{
  "arch": "convnext_v2",
  "activation": "swiglu",
  "projector_out": 1024,
  "epochs": 28.0,
  "warmup_steps": 490
}
Rows from block 3 of a small self-supervised image encoder, named by matrix and row number. Rows with one number belong to one neuron. Each number is 128 + 24 x the weight over its row's rms, rounded and kept within 0 to 255. All counts start at 0.
After each neuron's rows are labels from the 100 images, of 14848, where the neuron reaches its largest size: "responds to" is what is common among them. Only what is clearly more common there than usual is listed. The data: stained colorectal tissue patches (NCT-CRC-HE-100K).
# gate: MLP gate (model.blocks.3.mlp.gate.weight, 128x48), inputs 0-47
# fc1: MLP up (model.blocks.3.mlp.fc1.weight, 128x48), inputs 0-47
# fc2: MLP down (model.blocks.3.mlp.fc2.weight, 48x128, transposed), outputs 0-47

gate.109 [121 110 137 131 148 108 138 164 107 141 113 126 110 130 118 109  54  98 112 114 118 150 123 166 113  86 122 146 146 128 173 132 151  92 115 154 111 174 130 130 139  86  90 137 150 154 137 121]
fc1.109 [126 115 133 133  89 129 147 117 169 136 130 165 165 146  88 120 167 115 143 151 137 134 120 100 143  95 112 124 170 175  98 136 145 122 107 139 133  84 153 127 136 114 133  69 123 167 144 134]
fc2.109 [127  89 120 125 123 150 135 120 114 152 130 140 178 136 133 163 131 165 148 120 142  98 104 113 150 101 177  78  88 100 135 120 144 136 133 133 150  80 136 161 138 122 101 139 127 135  82 155]
responds to: tissue: smooth muscle

gate.104 [128 176 148 123 149  84 123 119 114 120 154 126 129 151 148 104 129 177 139 145 103 186 128 123 143 135 159 120 128 164 130 148  83 118 118 141 166 116 146 148 150 156 110 141 172 168 135 118]
fc1.104 [ 96 116  88 157  86 139 135 105 159 159 125 100 149 120 146 181 124 163 135 100 141 114 101  92 133 142 119 103 123 106 109 120 172 117  99 103 129 118 114 119 124 151 159 115  82 154 105 124]
fc2.104 [130 132 108 100  90 156  87 110 134 112 127 160 158  98 124 150 116 150 119 133 139  98  81 131 143 115 139 125 146 144 111  82 160 130 157 171 149 164 176 144 146 103 101 133 117 107 155 125]
responds to: tissue: smooth muscle

gate.94 [114 111 134 146 184 117 122 154 108  99 112 163 113 147  82 136 208 126 137 125 100 137  95 141 151 144 130 118 134 112 102 137 128 152 131 138 105 132 150 163 126 144 173 118 114 144 113  98]
fc1.94 [146 144 116 119 142 139 108 173 125 111 168 148 134 120  75 125 149 102 109 161 163 121 126 156 142 120 120 113 140  95  88 174 121 158 114 157 101  93 133 128 126 129 100 148 133 156  77 119]
fc2.94 [126 162  95 142 106 126 157 103 134 120 134  89 127 110 102 104 140 126 117 116 145 121 124 105  74 128  83 120 122 113 100 125 145 131 161 140 117 142 122 158 141 105  95 108 129 128 202  81]
responds to: tissue: debris

gate.106 [186 162 136 149 155 121 123 114  95 149 147 117 107 140 104 137 164 100 162 128 154 129 169 109 166 167 163 146 105 120 141 111 120 145 129 141 120 111 122 144 146 128 128 168 114 154  79 103]
fc1.106 [140 147 144 159  92 143 134 114 130 178 170 118 112 133 119 136 139 199 149 115 133 153 143 133  87 118 106 120 120 147 123 116 139 148 160 107 143  92  89 116 132 133 102 172 121 126 120 172]
fc2.106 [120 106 152 134 171 124 119 163 105 164 146 167 147 179 133  97 143  98 135 123  92 101 172 123 140 122  97 112 136 137 135 110 149 131 140 123 132 154 144  88 118 144 149 154 121 107 153  74]
responds to: tissue: adipose tissue

gate.56 [133 120 114 135 101 120 110 107 128 147 109 170 127 146 122 108 148 117 109  57 104 136 120 149  82 107 119 181 165 137 177 160 132 112 134  96  94 130 125 131 129 121 142 108 141  99 118 101]
fc1.56 [119 122 143 116 142 130 121 164 110 112 112 100 146 145 118 165 133 172 127 174  63  85 105 105  83 134 143 120 125 135 117 119 103 105 131 153 163 118 139 110 171 117 124 132 171 142 108 134]
fc2.56 [134 145 132  87 140 134  88 174 100 148 174 117 153 105  62 135 136 166 164 134 107 127 138 114 124 122 153 133 112 147 137 126 166 129  95 150 105  96 147 108 102 126 117 115 143 164 122 131]
responds to: tissue: tumour epithelium

gate.123 [141 128 161 138 139 124 184 154 130 138  82 145 115 130 139  85 139 141 160 121 125 131 119 156 131 138 108 167  96 165 177 148 141 137 146 118 116 160 162 153  97 154 124 166 132 165 128 124]
fc1.123 [160 103 130 135 131 116 113  71 131 138 120 114 142 122 146 150 168 107 148 162 150 123 176  90 105 129 171 144 107 129 111 135 153 104 135 158 145 107 129 106 111 162 184 107 158 128 119 142]
fc2.123 [139 131  83  72 125 103 116 131 100 123 111 107 125 117 118 110 124 143 122 169  90 103 143  80 119 146 159  66 147 156  95 170 126 146 137 119 112 130  99 130 131 125 119 115 140 139 108  92]
responds to: tissue: tumour epithelium

gate.57 [142 126 140 100 151 143 115 121 193 121 138 138 156 168 142 139 171 131 165 136 125 162 145 122 196 116 157 146 110 103 109 108 104 103 122 126 170 124 145 138 106 149 155 126 147 125 141 106]
fc1.57 [137 132 149 150 127 127 128 140  90 145 103  83 101  81  94  82 123  87 132 141 130 166 102 127 117 176 139 115 119 137 116 138 120 161  91 157 121 129 143 136 118 100  77 119 148 117  99 135]
fc2.57 [118 114 109 141 126 167 134 137 133 115 124  81 107 132 128 111  76 161 133 100 181 122  94 134 140 111 114 142  89 148 144 124 155 151 170 115 101 126 142 115 130 149 109  98  75 148 152 152]
responds to: tissue: mucus

gate.90 [116 138  68 168  91 115  99 113 101 130 152 130 141 126 119  91 123 147 135 125 161 122 147 115 180 152 130 113 118 126 125 142 109 113 121 161 105 136 127 106 115 132 132 150  97 205 110 117]
fc1.90 [121 140 151 122 118 154 167 116 157 101 116 144 136 126 131 151  97 144 123 126 140 189  99 157 131  71 120 118 161 134  99 120 118 105 123 124 130 151 124  95 137  99 140  78 167  90 120 153]
fc2.90 [ 96  93 129 137 134  98 137 137  89 111 116 149 119 105 137 154 133 142 112  87 100 103 108 157 143 191 147 128  94 160 109 119 150 107 138 144 112 108  95 161 137 113  93 118 119 176 120 117]
responds to: tissue: cancer-associated stroma

gate.124 [122 128 150 136 116 129 118  74 121 111 140 136 105 170  99 145 148 121 133 123 146 120 133 123 171 153  81 196 152 159 119 136 120 107 148 132 123  76 147  89 152 156 131 100 129 123 109 129]
fc1.124 [107 127 134 109 110 120 124 159 137 104  71 141 150  90 151 123 110 160 119 127 137  94 116  94 157 163 125  91 136 109 129 103 135 114 122  68 123 183 133 139 135  86 115 146 134 131 138  99]
fc2.124 [171 131 117 102  82 161 113 143 124 109 139 142 129  79 109 150 142 216  97 120 120 132 143 136 131 120 164  89 139 123 125 141 157 148 132 130 145  96 136 153 121 131 136 144 124 145  97 128]
responds to: tissue: smooth muscle

gate.74 [142  85 163 143 137 133 161 176 126 103 153 138 128 168 131 108 117  85 141 139 123 133 112 138 118  92 126  90 113 137 131 114 123  69 141 158 135 152 117 105 144 106 176 136 125 124 114  82]
fc1.74 [148  94 163 135 172 136 152 150 138 128 202 162 123 121 135 151 111 135 130 115 156 111 138 134 148  94 151 163 142 123 110 132 134 105 144  99 125  98 108 166 128 110 165 113 126  92 110 151]
fc2.74 [126 135 135 123  78 121  94 115 112 125 154 136 147 118 155 121  96 144 175 135 130 142 118  89 111 118 134 103 135  91  70 130 112  78 113  75 130 127 155 139 134 165 142 121 126  96 151 147]
responds to: tissue: cancer-associated stroma

gate.96 [117 108 127 122  98 127 152  93 198 161 156 116 152 124 105 162 105 115  71 120 137 146 128  99 154 128 112 121 126 128 126 149 109 155  99 100  99 146 146 166 111 149 105 156 128 124 157 121]
fc1.96 [ 82  84 114 149 123 113 129 143 122  93 156 131 148 142 124 106 189 143 121 116  85 140 139 115 114 107 131  96 121 123 164 138 154  97 137 137 117 148 119 120 143 139 161 186 111 111 137 172]
fc2.96 [115  83 162 160 103 111 145 107 136  84 160 136 135 136 148  78 169 154 135 134 121 155 110 109 156 128 139 165 163 128 143  88  93 123 135 100 122 153 170 106 114 142 120 130 113 105 132 126]
responds to: tissue: lymphocytes

gate.110 [143 132 142 120 115 125 132 143 106 105 131 108 160 146 118 127 117 132 109 109 125 117 142 206 148 133 107  66 149 111 192 141 192 123 133 132 141 119 152 111 140 127 118 141 103 142 147 128]
fc1.110 [134 155 114 176 145 155 114  77 117 144 129 134  95 119 146 104 138 142 101 154 116 122 125  88 138 127 183 141 130 164  76  90  91 140 118 147 140 156 125 144 140 139 109  87 120 133 149 121]
fc2.110 [120 120  91 108 125 115 146  81 123 111  90 116 147 115 141 101 134 161 150 178 103 112 138  97 124 143 130  96 164 160 114 159 138 158 173 155 148 150 119 151 134 136 111 139 133 109 179 118]
responds to: tissue: tumour epithelium

gate.4 [128 138 127  97 131 213 135 114 124 158 125 119 129 154 114 131  96  91 106 129 103 125  95 117 115 139 138 131 133  77 130 171 144  89  87 125 119 121 150 135 159 101 142 125 133 118  90 139]
fc1.4 [111  94 109 129 136 122  74 142  99 140  85  97 127 164 140 147  76 147  92 125 133 131  87 115 123 100 109  87 130 137 147 175 148  92 118 142 113 115 133 113 128 137 135 152 152  98 116 112]
fc2.4 [110  80 139 119 141 172 138 116 122  94 166 122 105 124  97 126 136 142 133  84 120 143 109 128 146  92 144 154 158 153 134 175 165 124 126 109 118 139 166 123 128 164  91 108 168 123 118 102]
responds to: tissue: normal colon mucosa

gate.73 [127 104 122 123 152 132  93 151 127  88 202  98 130 142 125  78 145 143 130 139 127 186 187 111 119 161 125 114 124 130 136 137 126 139 143 158 115 151  96 132 119 102 115 131 126 145 131 149]
fc1.73 [117 138 112 108 134 115 178 130 164 124 113 149 100 136 100 160 127 121 158 109 158  66 154 136 132 118 124 139 147 125 109 119 145 154 160 115 133 113  98 160 103 145 135 148 173  79 154  98]
fc2.73 [ 82 102 145 185 150 133 117 123 108 144 136 113 127 109 118  89 171 170 114  89 147 155 140 127 146 132 141 115 144 139 134  98 118 124 151  97 121 129 133 167 142 162  95  97 102 148 103  99]
responds to: tissue: cancer-associated stroma

gate.125 [176 135 137 153 154  78 154 125 106 140 129 147 131 142 172  78 114 111 111  95 155 144  87 108 126 163 125 130  97 136 117 114  83 107 143 140 123 163 160 134 135  93 119 145 119 135 101 129]
fc1.125 [123  75 122 101  90 113 104 148 121 104 128  62 121 135 100 142  94 160 141 126 154 144 162 116 167 123 113 123 148 120 156 161 160 131 100 135 119 139 108 116 155 121 161 162 117 141 134 154]
fc2.125 [ 79 164 136 121 135  93  83 146 128 144 142 127  96 109 139 111  90 160 120 166 156 140 110 122 123 131 109 143  89 110 124  97  84 163 153 141 142 144 133 143 162 127 136 146 103 130 174 144]
responds to: tissue: normal colon mucosa

gate.117 [141 133 119 139 101 107 129  87  91 153  83  85 108 117 172 156 120 127  74 125 138 105 123 117 130 133 129 120 145 136 126 124  86  89 158 107 152 147 142 119 143 102 139 127  81  87 140 120]
fc1.117 [141 105 100 108 136 123 174 143 124  57 150 136 133 130 115 114 158 121 169 124 134 126 111 129 131 143 162 119 157 136 100 109 111 156 113 172 121 137 129 140  87 143  95 159 144 101  84 102]
fc2.117 [190 122 130 114 124 123 100 158 156 110 134 201 148 139 134 153 155 124 128 150 149  87 128 134 135 152 162 160 164 110 126 118 153 103  91 122 109 144 132 126 152 128 139 123 151 155 112 154]
responds to: tissue: smooth muscle

gate.87 [ 77 134 102 103 115 138 151 130 114  91 146 109 176 116 125 141 100 104 117 145 129 153 128 142  87 117 137 131 157 116 183 153 164 136  99 121 105 173  93  96 132 128 138 144 137 155 149 144]
fc1.87 [ 94 115  90 106 131 126 158 122 141 115 127  91  76  91 122 124 152  99 156 130 132 135 166 123 149 107  88 131 162 151 109 120 177 150  95 141 143 169 121 153 157  99 138 118 120 132 126 155]
fc2.87 [141 112 114 129 156 141 128  96 126 127 167 111 135  99 157 144 111 150 128 157 112 156 118  99 112  96 146  76  92 116 140 153 160 139 130 116 162 107 165 139 152 161 166 175 103 142 114 148]
responds to: tissue: debris

gate.41 [128 128 107 160 121 112 131 109 142 123 105 125 137 120 112 117  93 119 115 144 107 102 119 167 110 117 155  93 131  89  90 108 105 123 115 138 164  51 101 173 119 113 142 148  93 123 123  97]
fc1.41 [132 108 121 173 137 122 111 101 134 133 102 116 134  92 117 127 125 149 101 151 121 118 132 178 126 109 173 107 124 107 100 117 102 132 123 135 127  38 114 159 139 113 124 175 130 111 135 116]
fc2.41 [156 162 130 137 116 145 129 105  79 119 150 127 141 132 119  94 113 110 170 153 133 142 145 103 113  97 123 122 166 107 147 130 140 113 134  95 112 119 114  95 147 149 197 110 147  80 103 148]
responds to: tissue: adipose tissue

gate.12 [128 159 178 156 116 143 119 128 104 133 166 148  98 151 131 126 123 126 147  89 200 124 113 132 135 144 100 120 169 142 115 165  96 124 149 133 146 137 125 121 149 113 154 145  76 139 152 145]
fc1.12 [115 149 153 121 119 124 118 127  95  89 138 147 104  92 100 174 115  85 125 124 199 123 134 123  99 141 117 104 172 109 109 124 145 142 115 113  96 108 118 127 102 124  90 128 162 111  99 118]
fc2.12 [126 129 138 122 154 128 110 142 119 133  84 183 167 121  92 169 127 138 177 133 132  97 107 173 126 173 157 153 110 134 137 115 121 133 145 174 149 162 118 133 139 126 116 149 131 128  88 128]
responds to: tissue: adipose tissue

gate.6 [174 134 135 116 123 172 126 120 164 102 109 151 145 141 133 122 127 156 130 150 120 129  76 201 110 153 132 100 135  76 110  98 104 139 122 141 142  99 113 132 130 139 105  94 125 105 116 125]
fc1.6 [148 142 130 157 116 124 167 148 123 128 174 121 132 149 138 106 109  94 129 161 128 130 151  89 102 129 125 155 162 131 157 130 112 150 157 136 152 154 147 102 146 139 100 163  89 159  76  96]
fc2.6 [134  89 127 117  86 127 156 116 142 115 136 123 138 150  95 125 147 198  90 107 128 128  83 162 140 139 118 142 104 138 151 105 199 125 101 141 145 133 127  92 117 121 125 138 127 142 107 129]
responds to: tissue: adipose tissue

gate.64 [152 144 139 137 101 107 121 142 153 119 135  65 100 131 158 154 129 116 116 152 111 135 130  88 129 111 102 142 104 142 129  92 117 111 130 140 131 135 143  77 127 105 156 200 124 132 142 170]
fc1.64 [121 105 179  98 119 115 147  94 101 138 162 150 136 178 156 102  99 136  88  90 126 151 158 117 145 122 138 156 108 159 151 175 139 116 144 117 126 125 159 117  97 122 103 119 136 153 119 111]
fc2.64 [109 148 163 135 125 140 118 141 126 156 166 129 147 126  99 110 112 199 167 124 121 130 149 102  68  93  90 105 124  94 115 131 155 176 118 115 136 152 154 121 122 125 132 131 117 141 143 130]
responds to: tissue: mucus

gate.37 [163 133 145 133 128 107 133 187 139  94 158 121  93  83 115 131 116 107 158 149 153 139 155 128 118 105 129 144  99 130 122 133 149 101 120 134 126 153 123 130  92 121  91 176 123 106 189 117]
fc1.37 [112 148 121 130 154 173 146 127 156 164 102 107 143 121 152 112  94  91 174 110 134 133  76 130 106 131 132 148 147  88 183 111  97 135 115 153 123 122 127 145 125 122 146 115 140  91  95 109]
fc2.37 [114 144 111 125  63 151 117 137 130 150 107 114 118  85 108  99 150 111 145 158 142 183 134 106 137 146 116 149  85 123 111 101  71 146 151 148  98 139 112 152 145 111 139 128 141 126 141 153]
responds to: tissue: normal colon mucosa

gate.101 [128 128 152 100 144 143 163 139 158 118  68 132 125 150 141 160 151 131 133 101 158 168 160 120 139  83 162 131 150 116 111 167 160 120 103 155 122 125 154 153 135 138 125 134 114  80 156 112]
fc1.101 [126 121 116 143  85 145 104 149 138 160 143 128 106 132 148 146 153 127 131 106 127 117 131 124 131  75 144 141 149 107 161 206 121  93 120  88  95 106 153 160 106 164 110 131 127 127 150 118]
fc2.101 [112  55 133 115 138 121 138  98 141 125 126 149 107 105  84 112 134 176 115 151 102 105 139 158 118 128 184 149 152 157 124 131 144 121 152 138 123 133 137 155 125 111  96 129 152 141 121  76]
responds to: tissue: normal colon mucosa

gate.63 [ 95 145 191 129 120 168 142 128 177 138 137 102 127 164 102 104 126 149 112 134 133 118 165 139 142 154 108 109 145  94 109 120 151 124 160 137  90 157 150 101 111 132  83 135 154 148 120 120]
fc1.63 [ 84 144 144 152 108 119 121 148 148 134 130 103 112  89  90 103 192 165 176 134 133 136 152 110 129 156 109 124 127 168  99 124  92 119 154 117 152 112 109 131 146 154 140 161 133 131 114 153]
fc2.63 [132 104 134 164  79  90 118 113 146 112 142 116 129  94 165  95 151 108 147 139 141 146 124 148 116 146 112 126 120 128 176 115 107 103 162 119 119 146 148 157 144 156 151 105  86  80 132 166]
responds to: tissue: adipose tissue

gate.62 [137 107 149 105 105 126 142 116 137 203 136 120 129 167 126 125 150 169 113  90 132 111 142  86 115 151 152  90 111 112 139  79 111 119 153 125 121  98 127 108 101 104 151 125 140 105 141 160]
fc1.62 [110 117 149 141 173 146 126 103 129 117 109 115 118 167 143  73  87 160 136 136  96 105  71 141 124 127  90 134 104 101 123 109 158 121 147 130  93 121 124 144 149  93 162 149 153 114 133 114]
fc2.62 [ 97  75 160 157 150 185 149 134 138 115 152 136 102 120 103  95 144 125 160 136  94 130 146 126 130  90 138 122 156 138 138 163 147 123 168 133 113 139 161  96 168 147 122  97 137 137 128 142]
responds to: tissue: mucus; tissue: adipose tissue

gate.55 [115 100  94 125 121 150 113 128  97 148  84 112 142 120 133 153 168 155 144 133  82 133 113 135  99 136 172 117  87 138 122 126 151 117 148  96 119 112 139  96 129 120 143 148 160 144 108  60]
fc1.55 [123 152 117 144 102 124 103 107 125 113 125 112 115 160 138 117  91  94 125 134 170 157  87 126 126 166 157 121 165  75  92 108 113 153 132 112 171 142 108 130 157 143 131 154 121 128 167  94]
fc2.55 [166 149 113 105 137 153 133 121 157  95 162 144 153 156 157 136 118 125 120  95 163 122 141 116 126 125 176 122 175  85 128 107 128  81 114 120 138 118 162 172 148 110 159 156 118 135 125 149]
responds to: tissue: smooth muscle

gate.46 [127 119  84 114 109 119 103 151 119 103 137 111  98 142 151 130 120 102 108  88  75 145 157 140 148 153 153 146 122 101 119 118 141 103 127 101 139 104 146 146 121  62  88 124 168 156 133 126]
fc1.46 [130 115 113 145 130 148 137 124 112 181 112 131 142 115 145 110 104 100 165 107 121 141 145 152 128 169 152 151 138 147 158 143  79 134 115 115 180 118 122 101 103 152 182 103 109 160 103 104]
fc2.46 [136 101 167 102 107 146  99 150 159 125 134 128 110 114 109  91 141 115 146 142 165 127  90 161 141 130  93 145 150 155 132 100  92 157 194 153 143 149 154 136 128 124 158 125 139 106 143 150]
responds to: tissue: smooth muscle

gate.43 [115 126  86 135 116 169 142 149 105 123 124 120 106 128 172 122 139  74 204 143 129 139 132 128 130 124 167 108 147 120 115 170 136 122 137 135 130 102 148 130 154 132 138 164 140  92 158 100]
fc1.43 [122 107 109 100 116 155 101 116 128 122 138 110  96 123 131 148 122 201  73 121 137 134 149 118 103 150 112 153 141 115 129 121 103 140 125 154 124 132 149 106 136 139 141  83 138 200 159 124]
fc2.43 [108 148 138 133 161 153  79 145 110 145 124 159 156 132 110 122 140 155 118 138 111 135 111 106 131  72 123 113 112 159 104  91 107 163 143  93  89 146 122 127 111 120 100 149  73 115 129  97]
responds to: tissue: adipose tissue

gate.13 [169  79 102 111 150 140  94 103 104 117  70 138 144 113 117 123 106 129 125 100 173 146 128 146 145 141 105 162 158 125 126 170 138 105 130  92 133 169 121 113 102 125 112 118 140 102 143 105]
fc1.13 [189 135 100 145 151 138 130 147 100  76  87 142 156 128 144 148 120 135 134 136 163 136 111 122 189 116 134 132 140 130 101  66 143  99 137 139 110 121 147 128 121 139 155 148  95 131 122 140]
fc2.13 [174 122 108 148 127 126 133 146 144 101 146 113 154  96 113 118 134 142 156 131 162 145 184 130  89 113 135 118 128 117 187  84 136 101 143 103 139 114 120 162 120 130 133 111  80 171 119 133]
responds to: tissue: cancer-associated stroma

gate.38 [123 103 153 111 123 106  81 155 129 155 128  97 102 119 147 116 123 126 131 139 114 143 164 108 102 108 134 195 141 126 151 139 156 159 139  86 152 131 133 176 159 118 131 143 144  99 106  89]
fc1.38 [137 137 162 127  97 157 145 122 160 123 108 147 178 149 148 179 135 128 117 103 107 125  97 104 112 141 137  60 118 147 121 110 116 132 139 144 136 153 114  96 114 116 186 106 130 125 140  97]
fc2.38 [144 102  86 149 129 121 123 151 117 129 134 104 121 128 101 135  62 212 132 107 122 106 146 132 114 103 152 110 161 112 144 167 130 138 107 110 112 142  99 140 105  95 112 143 124 112 120 117]
responds to: tissue: normal colon mucosa

gate.89 [ 92 114  90 142 159 130 124 124 120 121 120 102 135 122 115 157 150 132  77  95 149 124 151 107 185 108 140 132 160  87 149 175 159  99 139 124 109 153 141 121 112 143 119 146 130 135 176 111]
fc1.89 [118 182 126 147 143 131 128 141  82 137  69 158 140 161 126 131 137 120 156 119 166  97 117 145 166 129 133 139  92 139 112  85 108 109 144 121 125 102 117 104 102 126 184 133 155 121 128 132]
fc2.89 [127 167 100 141  87 144 149 129 140 161 123  94 122 130  93 142 115 110 135 145 168 144 125 134 124 170  92 133 102 144 133 101 107 189 138 137 154 139 114 125 146 106 163 133 140 122 190 121]
responds to: tissue: normal colon mucosa

gate.33 [163 142 145 141 156 112 160 146 110 129 105  78 124 109 133  88 121  79 136 129 140 162 123 137 114 159 135 126 105 135 165 159  84 144 121 116 142 122 160 158 127 162 123 140 131 155  92 173]
fc1.33 [121  85 146 103 107 111 131  72 149 112 126 148 127 125 117 104 103 154 119 125 137 201 154 119 167 137 122 170 125  92 154 175 131 115 135 118 141 128 125 114 100 139 142 136 132 106 167 140]
fc2.33 [131 176 109 158  78 111 160 117  82 127 108  83 101 106 126 144 113 129 156 117 160 120 118 116 105 149  80 115  97 126 146 142 125 127 155 126 113 153 117 138 119 121 101 142 118 141 188 117]
responds to: tissue: adipose tissue

gate.67 [148 107 136  67 135 117 118 169 150 110 126 126  87  80 144 112 107 127 157 123 115 140 133 138 141 161 141 124 118 103 128 121 111 103 154 117 104 158 101 103 152 113 146 162 170 103 174 149]
fc1.67 [121 114 140 107 152 105 155 154 165 129  99 141  94  98 134 140  96 178 114  98 117 135 139 146 102 170 112 125 129  63 142 117 110 110 137 114 116 133 109 138  83 144 126 110 175 140 150 134]
fc2.67 [135 128 127 143 173 100 152 158 113 105 147 129 123 144  79 114 125  49 143 134 114 165 135 131 114 134 127 174 113 108 134 126 105 123 180 136 109 156 133 151 131 175 116 136 130 129 150 122]
responds to: tissue: adipose tissue

gate.15 [163 135 134 109 141 148 192 141 152 146 150 112  91 116 114 112 160 121 150 134 148 129 136  96 163 104 131  94 145 124  86  96 148 118 138 168  77 115 116 157 123 136 123 104 138  95 106 127]
fc1.15 [105 155 149 122 127 135 115  95 129 171  82 117 126 117 146 131 157 152 149 124 126 133  88 173 108 117 117 133 140 101 153 100 148 142 171  95 140  97 125 127  99 141 103 140 102 151 154  71]
fc2.15 [116 104 113 131 129  91 130 101 137 143  76 163 110 149  91 155 138 138 134 125 115 153 127  60 122 140 154  80 109 142 135 133 167 141  98 127 140 116 109 114 146 126 153 173 113 164 129 113]
responds to: tissue: debris

gate.59 [145 136 104 131 134 116 129 114 120 126 167 115 150 157 147 148 132  95 125 107  80 113 116 157  71 115 113 154 132 133 153 150 113 174 171 152 153 167 141 113 113 130 162 107 149 116 163  96]
fc1.59 [ 78 132 133 121 147 139 131 130 130  98  86 122 125 101 124 146  98 147 129 139 202 156 112 137 168 166 124 142 138 125 104 113 117  78 110 135 101 131 105 111 107 116 140 107 142 102  94 158]
fc2.59 [ 97 147 175 122 123 179 184 132 155  94 134 115 125 148 152 152 120 155  74 143 151 147 146 123  86 109 126 167 136 108  92 132 107 157 107 143 123 123 119 110 136 126 140 135 149 110 150 113]
responds to: tissue: lymphocytes

gate.18 [100 127 131 107 135 113 150 134 154  97 130 125 110 133 120 150 111  87 151 114 105  93 127 141  93 122 105  73 167 112 150 117  83 101 127 163 126 156 105 134 135 132 186 120  89 153 112 129]
fc1.18 [151 112 132 114 106 132  98 129 118 135 102 104  87  87 100 146 171 137 130 168 116 164 105 130 125 121 113  98 104 139 129 133 115 144 148 121 135  96  88 134 156 131 190 111 173 138 161 144]
fc2.18 [ 68 122 131 154 141 115 132  98 154 114 122  63 116 144 133 135 127 101 125 124 115 136 161 113 122 138 174 138 102 125 173 151 116 118 175 127 133 127  95 141 138 156 159 147 115  82 145 139]
responds to: tissue: tumour epithelium

gate.24 [117 108 169 100 155 133 131 149 153 143 156 147 110 133 151 156 123 148 102 151 108 134 140  90 190 120 151 102 123 156 130 113 114 127 123 120 158 123 147  95 112  84 142 117  76 133 106  89]
fc1.24 [129 148 136  92 149 154 122 121 135 114 161 119 136 166 103 130 116 120 126 110 127 139  91 164  98 107 113 145 133 176 150 158 110 122 150 149 123 185 127 125  82  85 147 130  75 139 129 108]
fc2.24 [154 164 109 141 112 156  74 114 127 104 152 129 155 100 150 117 138 124 140 187 119 141 143 111 155 100  85 105 145 108 114 125  82 131 122  64 115 149 147 111 108 124 138 149 130 119 125 125]
responds to: tissue: cancer-associated stroma; tissue: smooth muscle

gate.120 [144 134 104 106 133 128 143 117  50 167 120 126  98 119 122 119 117 139 125 130  68 150  91 116 137 118 127 180  98 120 132 131 123 174 115 161 165 148 100 121 133 121 141 105 107 136 137 132]
fc1.120 [ 77 170 154 123 160 140 111 133 145 110 109 138 132 143 143 122 112  98 115 171 174 115 145 119  96 115 140 134 155 138 113 116 143  88 134 111 116 148  95 128 106 110 176 106 122 126  76 159]
fc2.120 [104 124 151 117 150 165 155 124 142  91 115 112 132 108 127 167 137 180 125 165 155 152 160 162 138 154 152 175 136  98 133 153 127 122 118 152 102 125 102 138 132 141 109 114 168  84 103 129]
responds to: tissue: lymphocytes